A small contrastive image-text model, trained from scratch: encoder activation relu6.
Rows from block 3 of the text encoder of a small contrastive image-text model, named by matrix and row number. Rows with one number belong to one neuron. Each number is 128 + 32 x the weight over its row's rms, rounded and kept within 0 to 255. All counts start at 0. Numbers have three digits each. After the name is the row's rms in percent of the matrix's.
After each neuron's rows are labels from the 100 texts, of 14976, where the neuron reaches its highest value: "fires on" is the input token at the peak. Only what is clearly more common there than usual is listed. The data: photos of plants and fungi (iNaturalist). In brackets: how many of the 100.
# fc1: MLP up (text_encoder.blocks.3.mlp.fc1.weight, 960x320), inputs 162-215
# fc2: MLP down (text_encoder.blocks.3.mlp.fc2.weight, 320x960, transposed), outputs 162-215

fc1.29 097:112161110130101114147122142175137141155093121134128115136078113152176136114087127107112122102146126123201136114113118104104130153127094111107119137074200151157112
fc2.29 095:146132106133164034181091121107097150223162145136170106147122068100109106177105118090121159097109130143128174116107131162151099076111172110108077075118120116116102
fires on: "family" (100)

fc1.501 081:151127132117106117092169122199149145106160110139125086133115112192153076166082097090151108102084170166146086146148139142135131130090096120100158107091128143041136
fc2.501 085:192103137119107189152130145048129151118131093076141143165221096176132120140120088142116076126160130080110114112131134073128120109126182147127151171106111134141187
fires on: "pratense" (76); "geraniales" (24)

fc1.304 112:164122143138154088143184160115151153142140167122062091102132125080137116163137146183067123121116087125119124159127153121209080106132107074127160113091119145187197
fc2.304 110:186116120153152128126096177147127111173111138099125175132107105101089104118161125117170180094129135128117146104157126136125119171110067088084130100113148146174191
fires on: "cactus" (100)

fc1.512 108:094174131123137111141101169179126198107141083154111157156174131111174106132137138101155107149135149113097128142091144135094141105162175144077125135096094117076107
fc2.512 094:114182150108072112186125158074084160165132156171115188170118111089132136078141119160137142096119151118093123144102138061142192166145166127099133155147098070126137
fires on: "field" (33); "spotted" (30); "achillea" (21); "lamiales" (16)

fc1.628 079:136143143082116131162156127113101118148173149118117131114133084130160119121139093122088103157136140089109121166083124095135146076157103119129134140098149157138167
fc2.628 080:118124181151123061094127150076127154107137152139133158101113077102166119084142104128113104123104106079137130143156166150112136148140081173129142154089093086139158
fires on: "cabbage" (60); "clintonia" (27); "petty" (13)

fc1.72 102:153185100123125157154173176114166108106156221039121158127091107083097127161095125100178143085198130124094118096119122107151137162150124148170192167156153182084075
fc2.72 095:150192153088121119150135143118088159129199206137134112155164102125120098112096058160095142114143102117142149151144142110213124136121134203087107086109149170128089
fires on: "field" (41); "capitatus" (22); "maritima" (21); "evening" (16)

fc1.150 115:151103106055120174085113147092051090135197163104143179137125131153095155101115132089127114104185083162149146180169099153131109102163110119088159101182144128118082
fc2.150 109:096135102072171130126047099106129193113111163158105080135166116094077174111103141110110172123142122085136157094135166164138131120110121143109136109152089180140140
fires on: "plantain" (62); "plantaginaceae" (38)

fc1.309 070:193153177184145147079157187092095115175175143171079176067117091185133085151150109122163091120094153122093121134141114148123116141147092086095094185182101190058148
fc2.309 071:129073111164120138143136126093141199085066154134147064112146132097103160132127142166137198091179185124127169183145139099130157106090132096134129084085151172159129
fires on: "acre" (39); "perennis" (32); "pedunculate" (29)

fc1.221 101:169112117143140073099137163097171158111141077113073082095162175142159134109115097166130077145150166179084121120101135207120118083143099106123194161130153142154143
fc2.221 100:159140113067152156167135093111103130143051080175082111135124117112132119140155105079119146123170126141160149170180191084122196136163137094132136099103127166078124
fires on: "," (100)

fc1.173 112:114154142103164128086118107150057113094145096060140141036132068127176162101132158077085132074143132142113180112133127127157121106127080154183124151159123118096126
fc2.173 114:125158177132151084118164110190111109100133085123143019065125136124117112113141129056042120107127074135127130112142123140119132140091127087109129111126111133094105
fires on: "elder" (72); "robinia" (28)

fc1.262 095:120134159136110098141154101126143060146113146157177130129115116159139104158136125082150191115132093147114131126075118141067199096089092190100153105094154150136125
fc2.262 102:138086133173097136127155121180101153073173130160155090175214146161160177155109087068103128064192146182160104155100164139098148092045187134069136122121081163074134
fires on: "cabbage" (60); "tussilago" (34)

fc1.707 089:145131108114060169109156158105127172133134151149111136121058170153120076146102141153158097124041111124181104164134190151145131053074197165133119127208095127112126
fc2.707 093:079129148101102100091139133097171160137160181130160116121073088084089102107207100166100108128105162148148125110117133095135084165145125151113116144104156126109122
fires on: "lecanoromycetes" (100)

fc1.263 091:146093123143079145105158140137110118064160197143162071117159122171106172105138077065134090112071135099110123144084128100066127086077144171082093090095141112154147
fc2.263 091:160105134095157130074079139124104091095203079156122157159122132103115193142086149083183103108142146112109150168136137091132139093097128091123155100113112129130127
fires on: "polypodiopsida" (100)

fc1.344 087:102096198122144116179125146097053134072135111084087143115128101119121127151159147109075094133101170177137153160143158173096140085105143179150133120172193083123109
fc2.344 087:200129089109097113147078147126117150174143152131143054143092094112127117105089141114139161066108124151120137103182119131162177145149124032113089131136191116155126
fires on: "family" (100)

fc1.310 087:070175122185148149126070128140076131078070141081095116128108100097107147135062155104143097118137102134119174159101113173141086092113146086128125108083142118148170
fc2.310 092:149127170151114116156141115145160107124082134100099090158157144141113167151113137114146107180176121116127187096119125115081127126136157192081124152167132085120161
fires on: "polypodiopsida" (70); "family" (30)

fc1.736 117:142057145147141152068113152187192147172135137096088095160136054128176060109144103187212203204125135105137127166139179106095116212110135165128120161148201146159088
fc2.736 098:125096185108190124090141107155106144099145114083079163082022138122102071157150171114165187105148111108093147145106106119141126143110156105141153145123173132096129
fires on: "acer" (80); "fagaceae" (20)

fc1.32 112:198188174139075144142136187149165124099181118130023124085126101110128163117114112114115096108201098136113139126146124162142175214079161158138085154175123114040137
fc2.32 110:140164146052146111130166144169122147135142120097125161066095122093089145108097070159133117118165114154088119154164164171126132169127126069158074164141087122111086
fires on: "lamiales" (34); "periwinkle" (33); "violet" (20); "field" (13)

fc1.376 093:096148123122176093164137141148154156100108132120143140123109159122148143115144158136098135090121158136094140133157119183072110116124140072140150113166134095180076
fc2.376 091:114145158102120189082125172095112093163148086112084089096114157127143144082124155142164100192150076130077105080122097079182188133125121096166131178096156135075139
fires on: "ranunculales" (61); "oxalis" (29); "fabales" (10)

fc1.10 122:142122131107095152098110183098058133071122087118111082142097134122070160108115151073104099103149115108118140209119107113104092197117157143126113209153094148086107
fc2.10 110:138122118036153141090131144089080143134133154146059182137136130104134117143108084141129145137146137171106145182186048154158140163133162186150117183115111119104140
fires on: "lamiales" (37); "caprifoliaceae" (33); "liliopsida" (28)

fc1.44 097:091090168128110136113132129144165144122095117116133106153169091086160149155140127115139108082105158120123077128126098146133148095092120101147154097107119138121106
fc2.44 093:144146129076185135136137182151179144127176130138132165121123059069097119128115131123151080125121140101163131166054129121139100093117140083095109158176144101139104
fires on: "ranunculales" (65); "rosaceae" (35)

fc1.505 107:069126082139141098100149181145181111091097117137086150072155135127104157116108124093124105210132199119141149121128102169092122118172123161152156137084161165112195
fc2.505 098:164210146163128127074177139094074114124154181136100111165142136080072169135108144095102090134144147130136151099122109127199126110178172169170101104150131150194104
fires on: "polypodiopsida" (100)

fc1.360 090:142128155168103153083170165108150134115161112158173199126152153149160126157134153115114169138080072173170112121177128141046106198106078125111079153146175123108102
fc2.360 098:181083134148099204121098154116158151115136101072097158185133096152186115119106105079138096100126113051104179143126111116137129131181087067156102145120108175091180
fires on: "maidenhair" (45); "stairstep" (30); "lungwort" (25)

fc1.183 092:124126121112113099136144144091067093154140110130132174160115105119173143132139095081168092083098106149168117139148145107096139073106178136181065144165163124086190
fc2.183 091:134085169041087060089082105090129122146122188133064132149124140132174159162127130172103114124160146163096127167149114109158168099086211164123155140145109147095170
fires on: "baccharis" (47); "broom" (36); "lantana" (17)

fc1.594 089:187115093105122149046151135162142173165116123103090087149133139137175135160149046164156096144103145108083138107157182108086096165097136148136194110142117090094056
fc2.594 115:070103139052148151091101117124113170135140116146132138147083178124052116152089061134074096076134073120099141122131124114123175153157139135151122145148122102122130
fires on: "(" (100)

fc1.740 102:089146094135139106165140077073106112107135141124163097126102103067112131195156070147132079096125147168131179155081162167162099127118205124110098105159087095127092
fc2.740 120:170131163204095139113172110097111137120098142127114096108105149059053157174124156190131148170098120134086117106092145164131100107137180082177101165143109099170149
fires on: "family" (100)

fc1.256 094:098126134167136084101134099129183133136024125130135073192121099136154196166196114130118151170096071143115083131144158138083117103128121115146089146148131163096119
fc2.256 090:102098119121140142101077169092137132100072138139134116109114099141105099072094175059097138179116153103067130067131068147187172147100123115101111200116143059111157
fires on: "fabaceae" (65); "cracca" (35)

fc1.446 084:150158141122136127097156160099118142144164068148184177103157170094109107176127147126088126132111134093175115079079183125100080117064188129154138185096122119159150
fc2.446 085:162147124169101134187137162152111088108082129106098086173108136093187118146082153132133121135140065126082083120130119101130114143112112088092170120174174202168105
fires on: "lecanoromycetes" (58); "asterales" (42)

fc1.119 079:144143130184105136090100144128122029108150212085128097079152191162136130115139094101143092095135160138185106111102060179114134118139120161139138098151141153141117
fc2.119 074:132094108161132155144119121119074117077046109145094178180116135120184140125092130121051138151105111132125144137135129154184180159133139099141154080111201046111143
fires on: "polypodiopsida" (82); "southern" (18)

fc1.79 111:137154103192127111093125127093164159116083134151139113174143150125180168094111104168124115061125125083158184081109118102144128151102107151142089127148164047133121
fc2.79 110:134090147171118083112156142105111116103142186108100127123138112099179133125146141114090173144164086110089130152116147173116176123150056103176164117157044172144082
fires on: "elder" (39); "bladder" (33); "triacanthos" (21); "thyme" (7)

fc1.522 111:120092079166131156099135153133113134078142138157126161121143092137143096142126148177127115173119110108170142109143069169137104121101149103126192161164122127150148
fc2.522 107:184115128153107099118178141126175108107150137069130128125133126137147121148136146164113128188092129140139138120134116103141128146094144119095163114102130160128160
fires on: "acer" (71); "rubra" (29)

fc1.437 080:101152145136168143185103153147106124136184105148074122081112123194143138108192169126176154112051139108098088159194100191061138102176191162114047125124114116142094
fc2.437 084:171144081095168130100161047226080118135109163074134094060091097141141097096171143141124101087175081127084050123138120166150123048141115199117146130099158094120080
fires on: "cactaceae" (100)

fc1.122 095:111133085123135095185154106161105122149121191133150141184190129186100123126107148121121123142152061155158110139147126085089134083113093142180163084174107136099136
fc2.122 093:120164158167135067120112210174141135130096168127146107113198116139113170135104190162148164089083165095097204109124172110100168167134120148107146117136119144125144
fires on: "latifolia" (28); "nemorosa" (25); "anserina" (16); "hoary" (16)

fc1.338 119:111113143111089128156165118064159156172141082086128170117154110172081074099144127131090140108115099124119097115118180155147096131060153145149145082162165151176121
fc2.338 110:122163075124138112115118059113118097159143135102078128126137095153089136099146170067141173104101085096142136095093110152134121163128222113065164058170073142131175
fires on: "acer" (79); "aspen" (21)

fc1.167 099:138139117147105179126086099068187061085151160119115082128103152185165134149129101159096127073103170184105101110151104144160144122108133103201187155156112137085077
fc2.167 113:094090110086146129101126160096122144129119096123129100137109130155165096157090080110136190060168125138120157141118113082160195092142160156150179124162151129121157
fires on: "(" (61); "canadensis" (39)

fc1.387 094:192093132189089104106132156154108154156180114121157098121124092116109106139085183165095167072085155169120165126174131124136151192139128118141127070145162156126128
fc2.387 085:133083156120160125131132096117151140084042066118122127142134186155151136114095091131159148138168138092153122122127107136107130193074086155127104088152089092104080
fires on: "lamiales" (32); "anemone" (26); "toothcup" (25); "dicentra" (17)

fc1.762 117:165126045142115164162192206125133101125106167085140144209129169073119152066094154107132127111086162107128096159122096081102075104138086127157103136109148170143136
fc2.762 107:110151187130203085139153160166154175080113124160139133134156097117142150106170153112071178086107142122124116140126164083119166168088098165185120122144131096168157
fires on: "field" (31); "argentina" (31); "yellow" (26); "suckling" (12)

fc1.647 086:124107188136119137093165176161150101147163103127134147094117144137139097176145144181114155144149134118117143174156173146121134119170165191120140119186120061143068
fc2.647 089:148151171102161099126161109135055147115151144128148090133102139182134119165068080076149137100123088093181160139208179091101135116170158173117126123090175119103147
fires on: "fouquieriaceae" (39); "zygophyllales" (35); "asparagaceae" (26)

fc1.363 101:112134118119154151149118035104150136127094151097069141080132137073128094136188121145154113175185070097131129153124097155225117117132112122102123155088122181131106
fc2.363 103:179189085127124165146171127106143118149095137122131105110144089151075071146130136101123095105114129171105100154142151135108127167090138128124079132136161162164087
fires on: "cactus" (48); "phragmites" (30); "rim" (22)

fc1.91 100:131057109123115112179069099086173104080128149158134117146144117106156177135168130142135143142085169137098140174170113138130098098083158140133145133131095089081127
fc2.91 103:124112114099075116120124104066115095115091151148148121156138098142108183123136093115142125146165090196145120121122127150096156083073094160082099139079101065120120
fires on: "cabbage" (29); "moss" (27); "bill" (24); "caerulea" (20)

fc1.650 126:142078173120120139105172107117103166135126104110044166149155114149150101115148112128142091082092145093060135154182150133111099130141096126140136131084057144168116
fc2.650 132:169126175100117099061128111146134171072151129100118143117103098149096121163120143138098143058146090112100214099129188109165150161089114122125173084073109087067094
fires on: "pratense" (52); "boraginales" (31); "lamiales" (17)

fc1.294 083:129129185132200170139178102063150083149085136178143137097174129141131131123143156117152155078141147108147106130093112158113148102111107146118083140115094128116092
fc2.294 085:077128114174087124160113127084149099075149179102173127129170130114134151106150103099093143152141121122146084108130091102148212138101143127087114125079116189132107
fires on: "cabbage" (88); "agaricomycetes" (12)

fc1.485 087:048186136154121133094176078109137161112183172104129175113130100113148146088119146126116131105138129129085067163173126121094110101051095162084110138174137140217126
fc2.485 095:184135145155107133103084164087071126139073098119088085143161138129119164140108130119162129126082127109126114094108080144114105130132122099111118148143148136142068
fires on: "rubus" (100)

fc1.231 097:162131078104166137084094110039132069111090143137131120106112179086120078166139100175167131097111153107150128148172131117125132148167107113059113149177111162188174
fc2.231 103:092065188146138129089096109099119163108099162126115173114136137106128128107163082089080122119099116166144150105154109136129092147208150134167131190159135148179065
fires on: "cactus" (69); "erigeron" (31)

fc1.689 074:147171170165148151101149155089142143073098087170127123048121181120186092127155172094131096084067070129094108133170053174131175149140122155133105051173129096129143
fc2.689 075:125136101150123088191166096085068132100166094127053102155131122113097094143122110092133114164143138177048095135123116148151140065067124091074136155160105110093013
fires on: "oxalis" (98)

fc1.545 073:103110167134118140064149124229089086150161072093111104096119122059199134154125119142169136151124152105130143107109117058129128128113095128125102165144174145138107
fc2.545 070:139066153110113149182124102144142085112106138136085114177130109123117059173162089116112166112070142128043085110158138177155076110164114115104144111145097153093141
fires on: "(" (36); "sassafras" (36); "scarlet" (28)

fc1.295 080:165197211138097206123133126152119112120114150131159112096088087158202070145143093106120140169167171176088123140141104155124118128095180110176148113185114141106131
fc2.295 079:140096195167161099189100155159113102068103113119140181100069085099082125103077131129119120111130085110172117121140208121169123132123073126102085165124148133118068
fires on: "fouquieriaceae" (39); "zygophyllales" (35); "campanulaceae" (24)

fc1.142 083:144084112131081128108167114147145132125152114059137157164183125161121166145170162143117174191150101071119146179202112122121173142117127177193121157145108140153120
fc2.142 090:080175150134146135087088120120121119097188139080110175151197089135082185144098110148110111074136104064189106163141128099182183172092174123126094109196179146141115
fires on: "marjoram" (27); "agrimony" (23); "beebalm" (20); "evening" (20)

fc1.723 102:097108090117132110134057150111160169094127076162127116119107149109165120161137178143224119164195116082097115164192111140152174155133131138131121087145195129124096
fc2.723 101:080091149128177106176100127090120122123113131123100103136138113126106075144146130110130106124180174098137104113182157121188153105135158141131122155109189146073061
fires on: "cactus" (52); "mesquite" (33); "buckhorn" (15)

fc1.420 110:148114113109141114130150112169150112154146076099175122122121077112178083104139119070100050109097138165107166114190124115171092165116109136139133141132145109158142
fc2.420 102:172132104086081109151114111065161150184070116138146139172141079130156135086152125106093134128103122134133096119081150166117177074138115131140114103110099053126130
fires on: "phytolaccaceae" (48); "ericales" (36); "apocynaceae" (16)

fc1.168 126:169125122137076150148107134138149159115083099194146140154123085133162126135104141065150110083134175145136084079153133130134154142073170151090164100098118132109164
fc2.168 116:070096158128069164155136113113134139095083113158128157204085148155167110101120059093129194098113215194135139104062110085113172089090104142066136122124125101174101
fires on: "cabbage" (60); "(" (28); "treculiana" (12)

fc1.140 086:162139120098100102104080164158149095119179120142112139104128120121141158075139191186128130114038106107077110184097128063096115120060159110138132120114116154142118
fc2.140 081:131149163107088117130078115144044099154138162143074105139088158144166119130065127124175118144117125107142081120151108096114106129152087117154094078139177136091159
fires on: "acre" (35); "farfara" (34); "oxalis" (31)

fc1.658 108:149093140116124157152160102113152142060175162150113132148162103134152118141123154104118095113145116142208091167150168097183094056198096055110097093137118127122119
fc2.658 094:092070157114128124113077106080155109116153140126181112163162110172110166143124120082115105141162052114172135110163171081103153110184145140080157112127140064136110
fires on: "partridge" (36); "heather" (34); "prosopis" (30)

fc1.674 121:134114098096152183134153185083194141094209139144095159129132134131123129086170128091102148114111094112127124082137093158134143124153083125127124162128099121100142
fc2.674 109:179130075102133153101165139126124143120184134118140109124172145122090087156123148094104109164090067103184162137123120139109159093099151078105183126052135150130110
fires on: "field" (31); "malvaceae" (29); "convolvulaceae" (22); "great" (18)

fc1.235 101:104153187108108146111130149116143152084105141141120082141090091148124098130203163184161118172156108135142099153086110145111117121143162182141089122125155141101139
fc2.235 106:140146130097113178126149092155109103041119136169166091135024119114140113185158122154122154156138132148128116118100052124103113151085138146104101138162089158199074
fires on: "urticaceae" (42); "osier" (34); "false" (17)

fc1.411 120:096100164140154149100166167166148088157171184105101125150098142130150075100180121132205150106107119168092171174124144107093157120197105094084114198110138114049148
fc2.411 106:122113136097080129094168150108137114154086160050160147136139087139137095108143126172215113122114082093097159146122071069125040128120146144118138134137157134101195
fires on: "maidenhair" (45); "wall" (36); "procumbent" (19)

fc1.325 114:131125166160152191164158145130129092113179176195111112161136136177065096149184170114144094117094073100129160180134156138158136085153113057135097170146109150156149
fc2.325 109:147125146138098109120150193174111107095149159216197075151112095147112129102131138128131186112180065081138120120070130113132107160136137085122063119141169202155109
fires on: "plantain" (100)

fc1.311 083:158072164201153085105154103119132115065152148123075130129120134114111182112116073069112123175058103148090116056146115089163089090097109108121132063126137173138047
fc2.311 077:139167099108139124113162112084081120135175161150170133092109198114150118064112108160080135123194133108123091105094111165087118156128146090141155186097080059168117
fires on: "ranunculales" (100)

fc1.242 114:141049153159086198058100122084135104189141150121141134152126147148118112159111053154053101124111144115069092126156145110125106193132075122110142108077140130103145
fc2.242 123:121096107110123142057123130127170153097123104142153104147091116121060074112028054193128119074122066107117078075131076149132176128114101123074101107158142154142162
fires on: "(" (100)

fc1.441 104:124116177167095190153116156122122115077111114128178099172067123134174113170167145146125112134076110127096111135135090157124108173180152104146096150204121110120102
fc2.441 112:151145145131099134167190167119091141123109120144184109156133158170166136146197114053169135186172117122137122107104071093111171156094156138157137157156112134130097
fires on: "urticaceae" (42); "osier" (34); "polygonaceae" (24)

fc1.245 127:133166107192120130114152163129123172195120135133103153114188147180117130138140182035170186137117093090215096110123174098169180122153128110129157063130102132121142
fc2.245 127:087144104124188086103112155149141149129099135137102188126146101148162131101068126121159209130170130134148136105104105124173151114104078087188123159071115045130136
fires on: "latifolia" (42); "convolvulaceae" (31); "hare's" (27)

fc1.306 100:125146097155101164095116142098117123151160154069114131142178140139171139120179159127155104162120131103133139134146066120125169167050159143106094091160194135067137
fc2.306 104:110094140187145147137093083133138132094200163093142140093143197133136106145084124131155089130118095095073144147102126148181151174102124143148114162121171114145115
fires on: "polypodiopsida" (50); "spurge" (32); "southern" (18)

fc1.143 079:113167143109111143099113105123110118077174106080155126169098149146114066079126116134175092127111181077094093123074061137094101102083164201092064147133178081120093
fc2.143 078:139163151142132121073175170197051176104126155168104132125112110051102143119116078126163138152142082100102127113118164147090101133123106126161192111147133166167147
fires on: "lecanoromycetes" (50); "polyporales" (50)

fc1.321 087:178117079143122093088110176156117140125100075124107093113094138107200092102135170092028097117181126167081116132140099137105112136106108101110190113117070062109138
fc2.321 106:136098145174152148142115162093133101096151105134119097096131108110171053110154181115169077137108113132091181097162153130121155080147051176112174122166123135138145
fires on: "," (86); "clavatum" (14)

fc1.293 106:088092083151071117137087144106152131160142105116123129127150113125208088134124057096118141078101116159112114146117163125103089098121143112218130099160151125083098
fc2.293 099:126158138095121123132114118122091067082116163097154113131061156180150111172088141176109135144107188127176105159140129080145200157150168154126129145136168099145152
fires on: "(" (100)

fc1.149 098:120092085034086157136110131102154145050153097201152129168144132091144110089151118111159114171164119148174148143107065057124163084118105111125095107152088136079139
fc2.149 105:082133120149168177124094108038113109119119128147126113179097130149162103170146109121146120147192175148165092157169145171157133102091177093132172168121132161127159
fires on: "baccharis" (47); "mesquite" (33); "cylindropuntia" (20)

fc1.474 100:127115093094197164121128165134125212138113121157116141176166081168116139120049118148154109084069134140104166095182106137096117130112115150111129177164107118130128
fc2.474 091:178127135162054169147094118152129171159167147154162095119090171146131106116094134152090144119145136158164120078089116050114145069144171126181079188073128097102150
fires on: "pratense" (29); "maculatum" (24); "field" (24); "ranunculaceae" (23)

fc1.657 117:150111127104077139176127153076164084164177129126094131177154182123151071123132117068129088113120093140129181105132159056132134114134119127123160116112175113085097
fc2.657 100:124148133114124045184182081127140144154144149135150178094102147112144090190175180095119129141152135105122170160135081092135129139118094119154149062064097140117143
fires on: "fouquieriaceae" (39); "asparagaceae" (38); "wheeleri" (23)

fc1.494 102:104147167132143135136193076135122112102103133095168143135154197143131185127144099150136112122091159081105131159097138055035120142133066112093115082103122129111195
fc2.494 112:126041149168135163148080174101112145163123172100177125176127142141143102140042114153155096120185104147096138103136158139158115131152133118104143183174197117129143
fires on: "," (100)

fc1.611 104:129165124186126143139120180031105184145164153175056175146133066129138141142100107118099126065132150060181099143195072122095145126118097075155152138113089177164182
fc2.611 104:140152109119140107149118113086109112173186099150109140162195123157141174073113148094169104078159166172105105148084124151109140114193177100149120057069213129109165
fires on: "stinking" (33); "horse" (28); "helianthus" (17); "perennial" (12)

fc1.558 114:190132110183104123124150146110086086124173112102131153116166095129134131146120133116151116099143091070159129213141097066142134146129087097117178140180171152098152
fc2.558 112:171077087128127212146138179079095129141108124111136158123095161114211153071133130208152144070140130095085161108075117103135200093078091152089163082128158148193166
fires on: "cactaceae" (81); "microphylla" (19)

fc1.551 083:170170158134084129175097128118094163080075183084086117128134137140139104163104162090143093143095159122115108109080073091102126104092079142144058103120117139069147
fc2.551 092:080089180147122095101078049105119096103191151134111098108140140141152171072099105084160115179142116085114154123106111189089219123106140135139123119121149143095137
fires on: "polypodiopsida" (100)

fc1.462 080:133111190134115123126154142141081121071133114138171148129101072158187146140137134203105138120168157097130167089094170102100092131099165107135172131077119115112094
fc2.462 082:142190113167101081112126161083128107081074098137130126164045141107078083132087172157157089140085135191178099103023144086080135065060165117132131116106130125137130
fires on: "lecanoromycetes" (57); "angustifolia" (24); "asterales" (19)

fc1.190 091:109142116112108147161204124131153120115129119051077194054169111135150105123161088126154148117101102144147092125145148164085130093145100187134152108097132114133087
fc2.190 102:100160132132121086168142080072144084142122180121155150096128121153113124174146093121095130127087160145157107137073114171125140166137108132143064165113139136176182
fires on: "rubus" (58); "barley" (21); "rocket" (21)

fc1.468 093:136123169085217160155148145142127171127147153128125125172154081121160110155130167159100148116114116184069151110115136066096120156123136109144056143160198089132128
fc2.468 098:118161197134118159148087125142088127158146123069108080105153103095103108076098166104207072153090121086132092181125117147190159120125070127086128153120132158141134
fires on: "urticaceae" (42); "osier" (34); "cannabaceae" (24)

fc1.197 085:128163148152127179223159107058106156082109095138119133131137166092076188132117159143141070156117149144202146147177141186101148067093217115080133046098086132152182
fc2.197 089:136138139113099121206132130156129125182111102067118147148108095140071208219091124163115145120142124137116130146143125160160126085081179089134113117126115126130168
fires on: "family" (100)

fc1.751 131:129061101117118084135134050077142126113203104131116131169121147128107115130106107145148124046141141147095129102092151097105159147147168138124111179160127134101131
fc2.751 111:145149166081154107146078102131041136078196149134126113154147149133155156126098100131105120048145165141132127073131096093144113136092169209123168107105043109139058
fires on: "fabaceae" (35); "knautia" (33); "violet" (31)

fc1.398 087:206170144120168101086088158113145112092130121122092144088073125118144064170181156100127071156128060165104133156095111163171108087149140111147144094183136186134129
fc2.398 097:135092142178161111140103130104144169061083144125076133171219138104168107127129115129123143170181143147094183147136109139133124083127115145096171115106143162146136
fires on: "cactus" (100)

fc1.514 130:165095133164129150128128056081109119080078107043115158083096137108111102117151106200242123141094104132143166065132177141130134147131049130100044065166125176165132
fc2.514 125:169141143144107108161123133109135169095158145094113131124130151112093173131174067145145110151140157098145133163093132091133174153150065126111114092122119142143180
fires on: "cactus" (100)

fc1.518 083:129126127097100107131167118140125183110079154058173086145117179147171173123122116110141062076120142122084093144123186150120094150103142124135176147153191115096098
fc2.518 081:113091157123100133098079143104100120142112116136123115112099101148130133146087091141080155149164078107178219174117126166176133135147082132113135145156168081119061
fires on: "(" (100)

fc1.116 099:094177116135155090074134161098189097123119109090105173109162096152109128131160121125158088137152128190166058107119073111172116170093148085140113107156193112189137
fc2.116 099:120184107211132093147187083121103109123128119097076150167141125117100107138215133132116127130121134097114077152117107139164118076161146119153140075183104153131145
fires on: "magnoliopsida" (100)

fc1.533 105:146183134163175173140144178182099121099106136152087100169170112146198112123137139159150144092081186140109131154116148126162122128130126085178138127142107108122103
fc2.533 110:133140148129186140160188162135110114123123107154141104168155078163133133104110128132111124118155162134147096151108108134153135162106131089134092182110129087140161
fires on: "latifolia" (42); "cleavers" (30); "black" (22)

fc1.216 111:086105111116155145086180097124138168093106150160157141111157095122203112134141131130115114059165099135163125156190130153171157105141118151122179156191105128139131
fc2.216 099:114102174103107101127105093083062152157156152153092135102135095117103128181133162093128183128151099082125122139100157139148210111107109164096106068086115099181116
fires on: "(" (100)

fc1.644 097:130110113160154114088220146145107165154117162132144121086127092144117127087136136104163105164106157133161096145136065098094084113136131103140132110151200102185145
fc2.644 097:110171120073085190141148063113128114161124127158166166130180138133128101156154146090150112079133139092169143139155111150130051184123117116094121133174138173145132
fires on: "magnoliopsida" (100)

fc1.744 129:111089137092124165112104110128198158199133148111112117112116105030125091060148138177159103151128115128138148177148119110176121151144135106100098137155124160079089
fc2.744 137:086130179084113149166157083100157200168092145092132127149142160095090142111150140124153104129169190063101128184083138102130141148154083122121090134173113108153163
fires on: "cactus" (67); "mesquite" (33)

fc1.759 078:132115159137112163090092133128143138167139113150116137154076132098128099154145191153131073101121129106187131124140109136121100080096114148107102190145173207086157
fc2.759 081:086105112119068160156169153165085176099126178121165088125163190108144110132099139141158144152163119076117208103098159167151128113097109141082129071070140089146117
fires on: "fabaceae" (84); "clover" (16)

fc1.207 098:153139170125128143207079092115079163105158130104149187141082089127146135206163139080154118152105171131113127140160145150117108119103170154112074132063155115130121
fc2.207 121:139114122155102137163073119148092138112151079150098130072146101120126188147106118111136180161159169117147179107141161167132129123161234113193092103073160133127091
fires on: "family" (100)