config.yaml
model: "contrastive image-text model"
text_encoder_layers: 7
text_encoder_norm: "layernorm"
text_encoder_norm_position: "pre"
text_encoder_fused_qkv: true
text_encoder_inner_norm: false
beta2: 0.99
eps: 1e-08
steps: 5000
warmup_steps: 250
Rows from block 4 of the image encoder, named by matrix and row number. Each number is 50 + 12 x the weight over its row's rms, rounded and kept within 0 to 99. All counts start at 0. After the name is the row's rms in percent of the matrix's.
# fc1: squeeze-excite reduce (encoder.blocks.4.se.fc1.weight, 8x64), inputs 0-63
fc1.0 117:63 50 51 55 30 46 52 74 59 52 32 40 54 49 37 51 56 67 59 48 68 42 47 45 82 40 40 56 33 56 47 52 46 41 54 41 56 45 45 51 60 43 39 65 44 50 51 29 30 23 43 31 64 46 61 65 61 79 51 41 46 38 57 68
fc1.1 146:37 27 47 60 47 53 65 48 64 47 51 33 40 52 35 39 43 45 40 42 63 66 40 52 58 54 62 68 79 33 54 36 50 62 68 69 56 51 50 60 52 42 40 83 43 55 46 50 73 40 49 46 46 52 35 38 71 54 39 35 60 48 63 60
fc1.2 077:69 42 54 74 51 41 51 72 44 66 45 28 49 50 53 37 56 38 56 44 68 32 55 25 54 43 33 71 45 60 45 40 76 78 40 48 41 41 54 55 54 58 51 45 32 38 45 39 50 41 50 40 41 36 73 48 63 57 44 43 52 62 60 52
fc1.3 066:72 68 42 36 58 47 71 40 39 40 48 52 52 56 47 52 65 43 51 39 38 31 63 33 28 60 41 50 69 46 55 56 42 66 53 44 48 56 52 34 63 57 65 47 43 48 59 52 34 62 78 47 49 42 23 26 56 30 63 41 41 62 59 54
fc1.4 106:38 45 45 65 56 53 66 32 38 56 58 54 44 55 65 66 58 66 33 33 52 60 63 39 41 69 72 73 43 51 38 60 42 27 64 44 44 52 39 40 52 30 50 48 54 44 50 64 55 56 52 43 54 22 48 65 64 59 56 44 78 40 59 61
fc1.5 108:68 44 56 55 37 64 61 42 57 52 60 53 36 46 57 60 44 35 64 43 55 42 34 46 47 52 54 39 65 45 63 41 48 67 60 59 65 48 64 24 66 84 45 62 34 44 51 47 65 58 56 67 48 71 63 26 65 48 62 53 50 70 63 51
fc1.6 046:60 48 56 56 51 45 37 53 68 44 26 64 56 25 37 55 56 38 45 59 48 61 59 39 52 53 48 72 34 29 46 35 54 45 74 33 42 49 50 38 45 35 47 38 48 58 26 52 51 35 49 54 62 26 48 32 42 45 72 56 43 61 72 41
fc1.7 100:22 35 53 37 47 56 45 69 35 62 36 44 44 50 66 62 56 59 58 48 52 74 39 57 47 37 70 55 57 51 41 66 70 44 36 53 55 61 42 79 47 59 52 54 68 56 67 57 33 51 40 40 51 51 64 41 31 64 46 33 47 43 28 49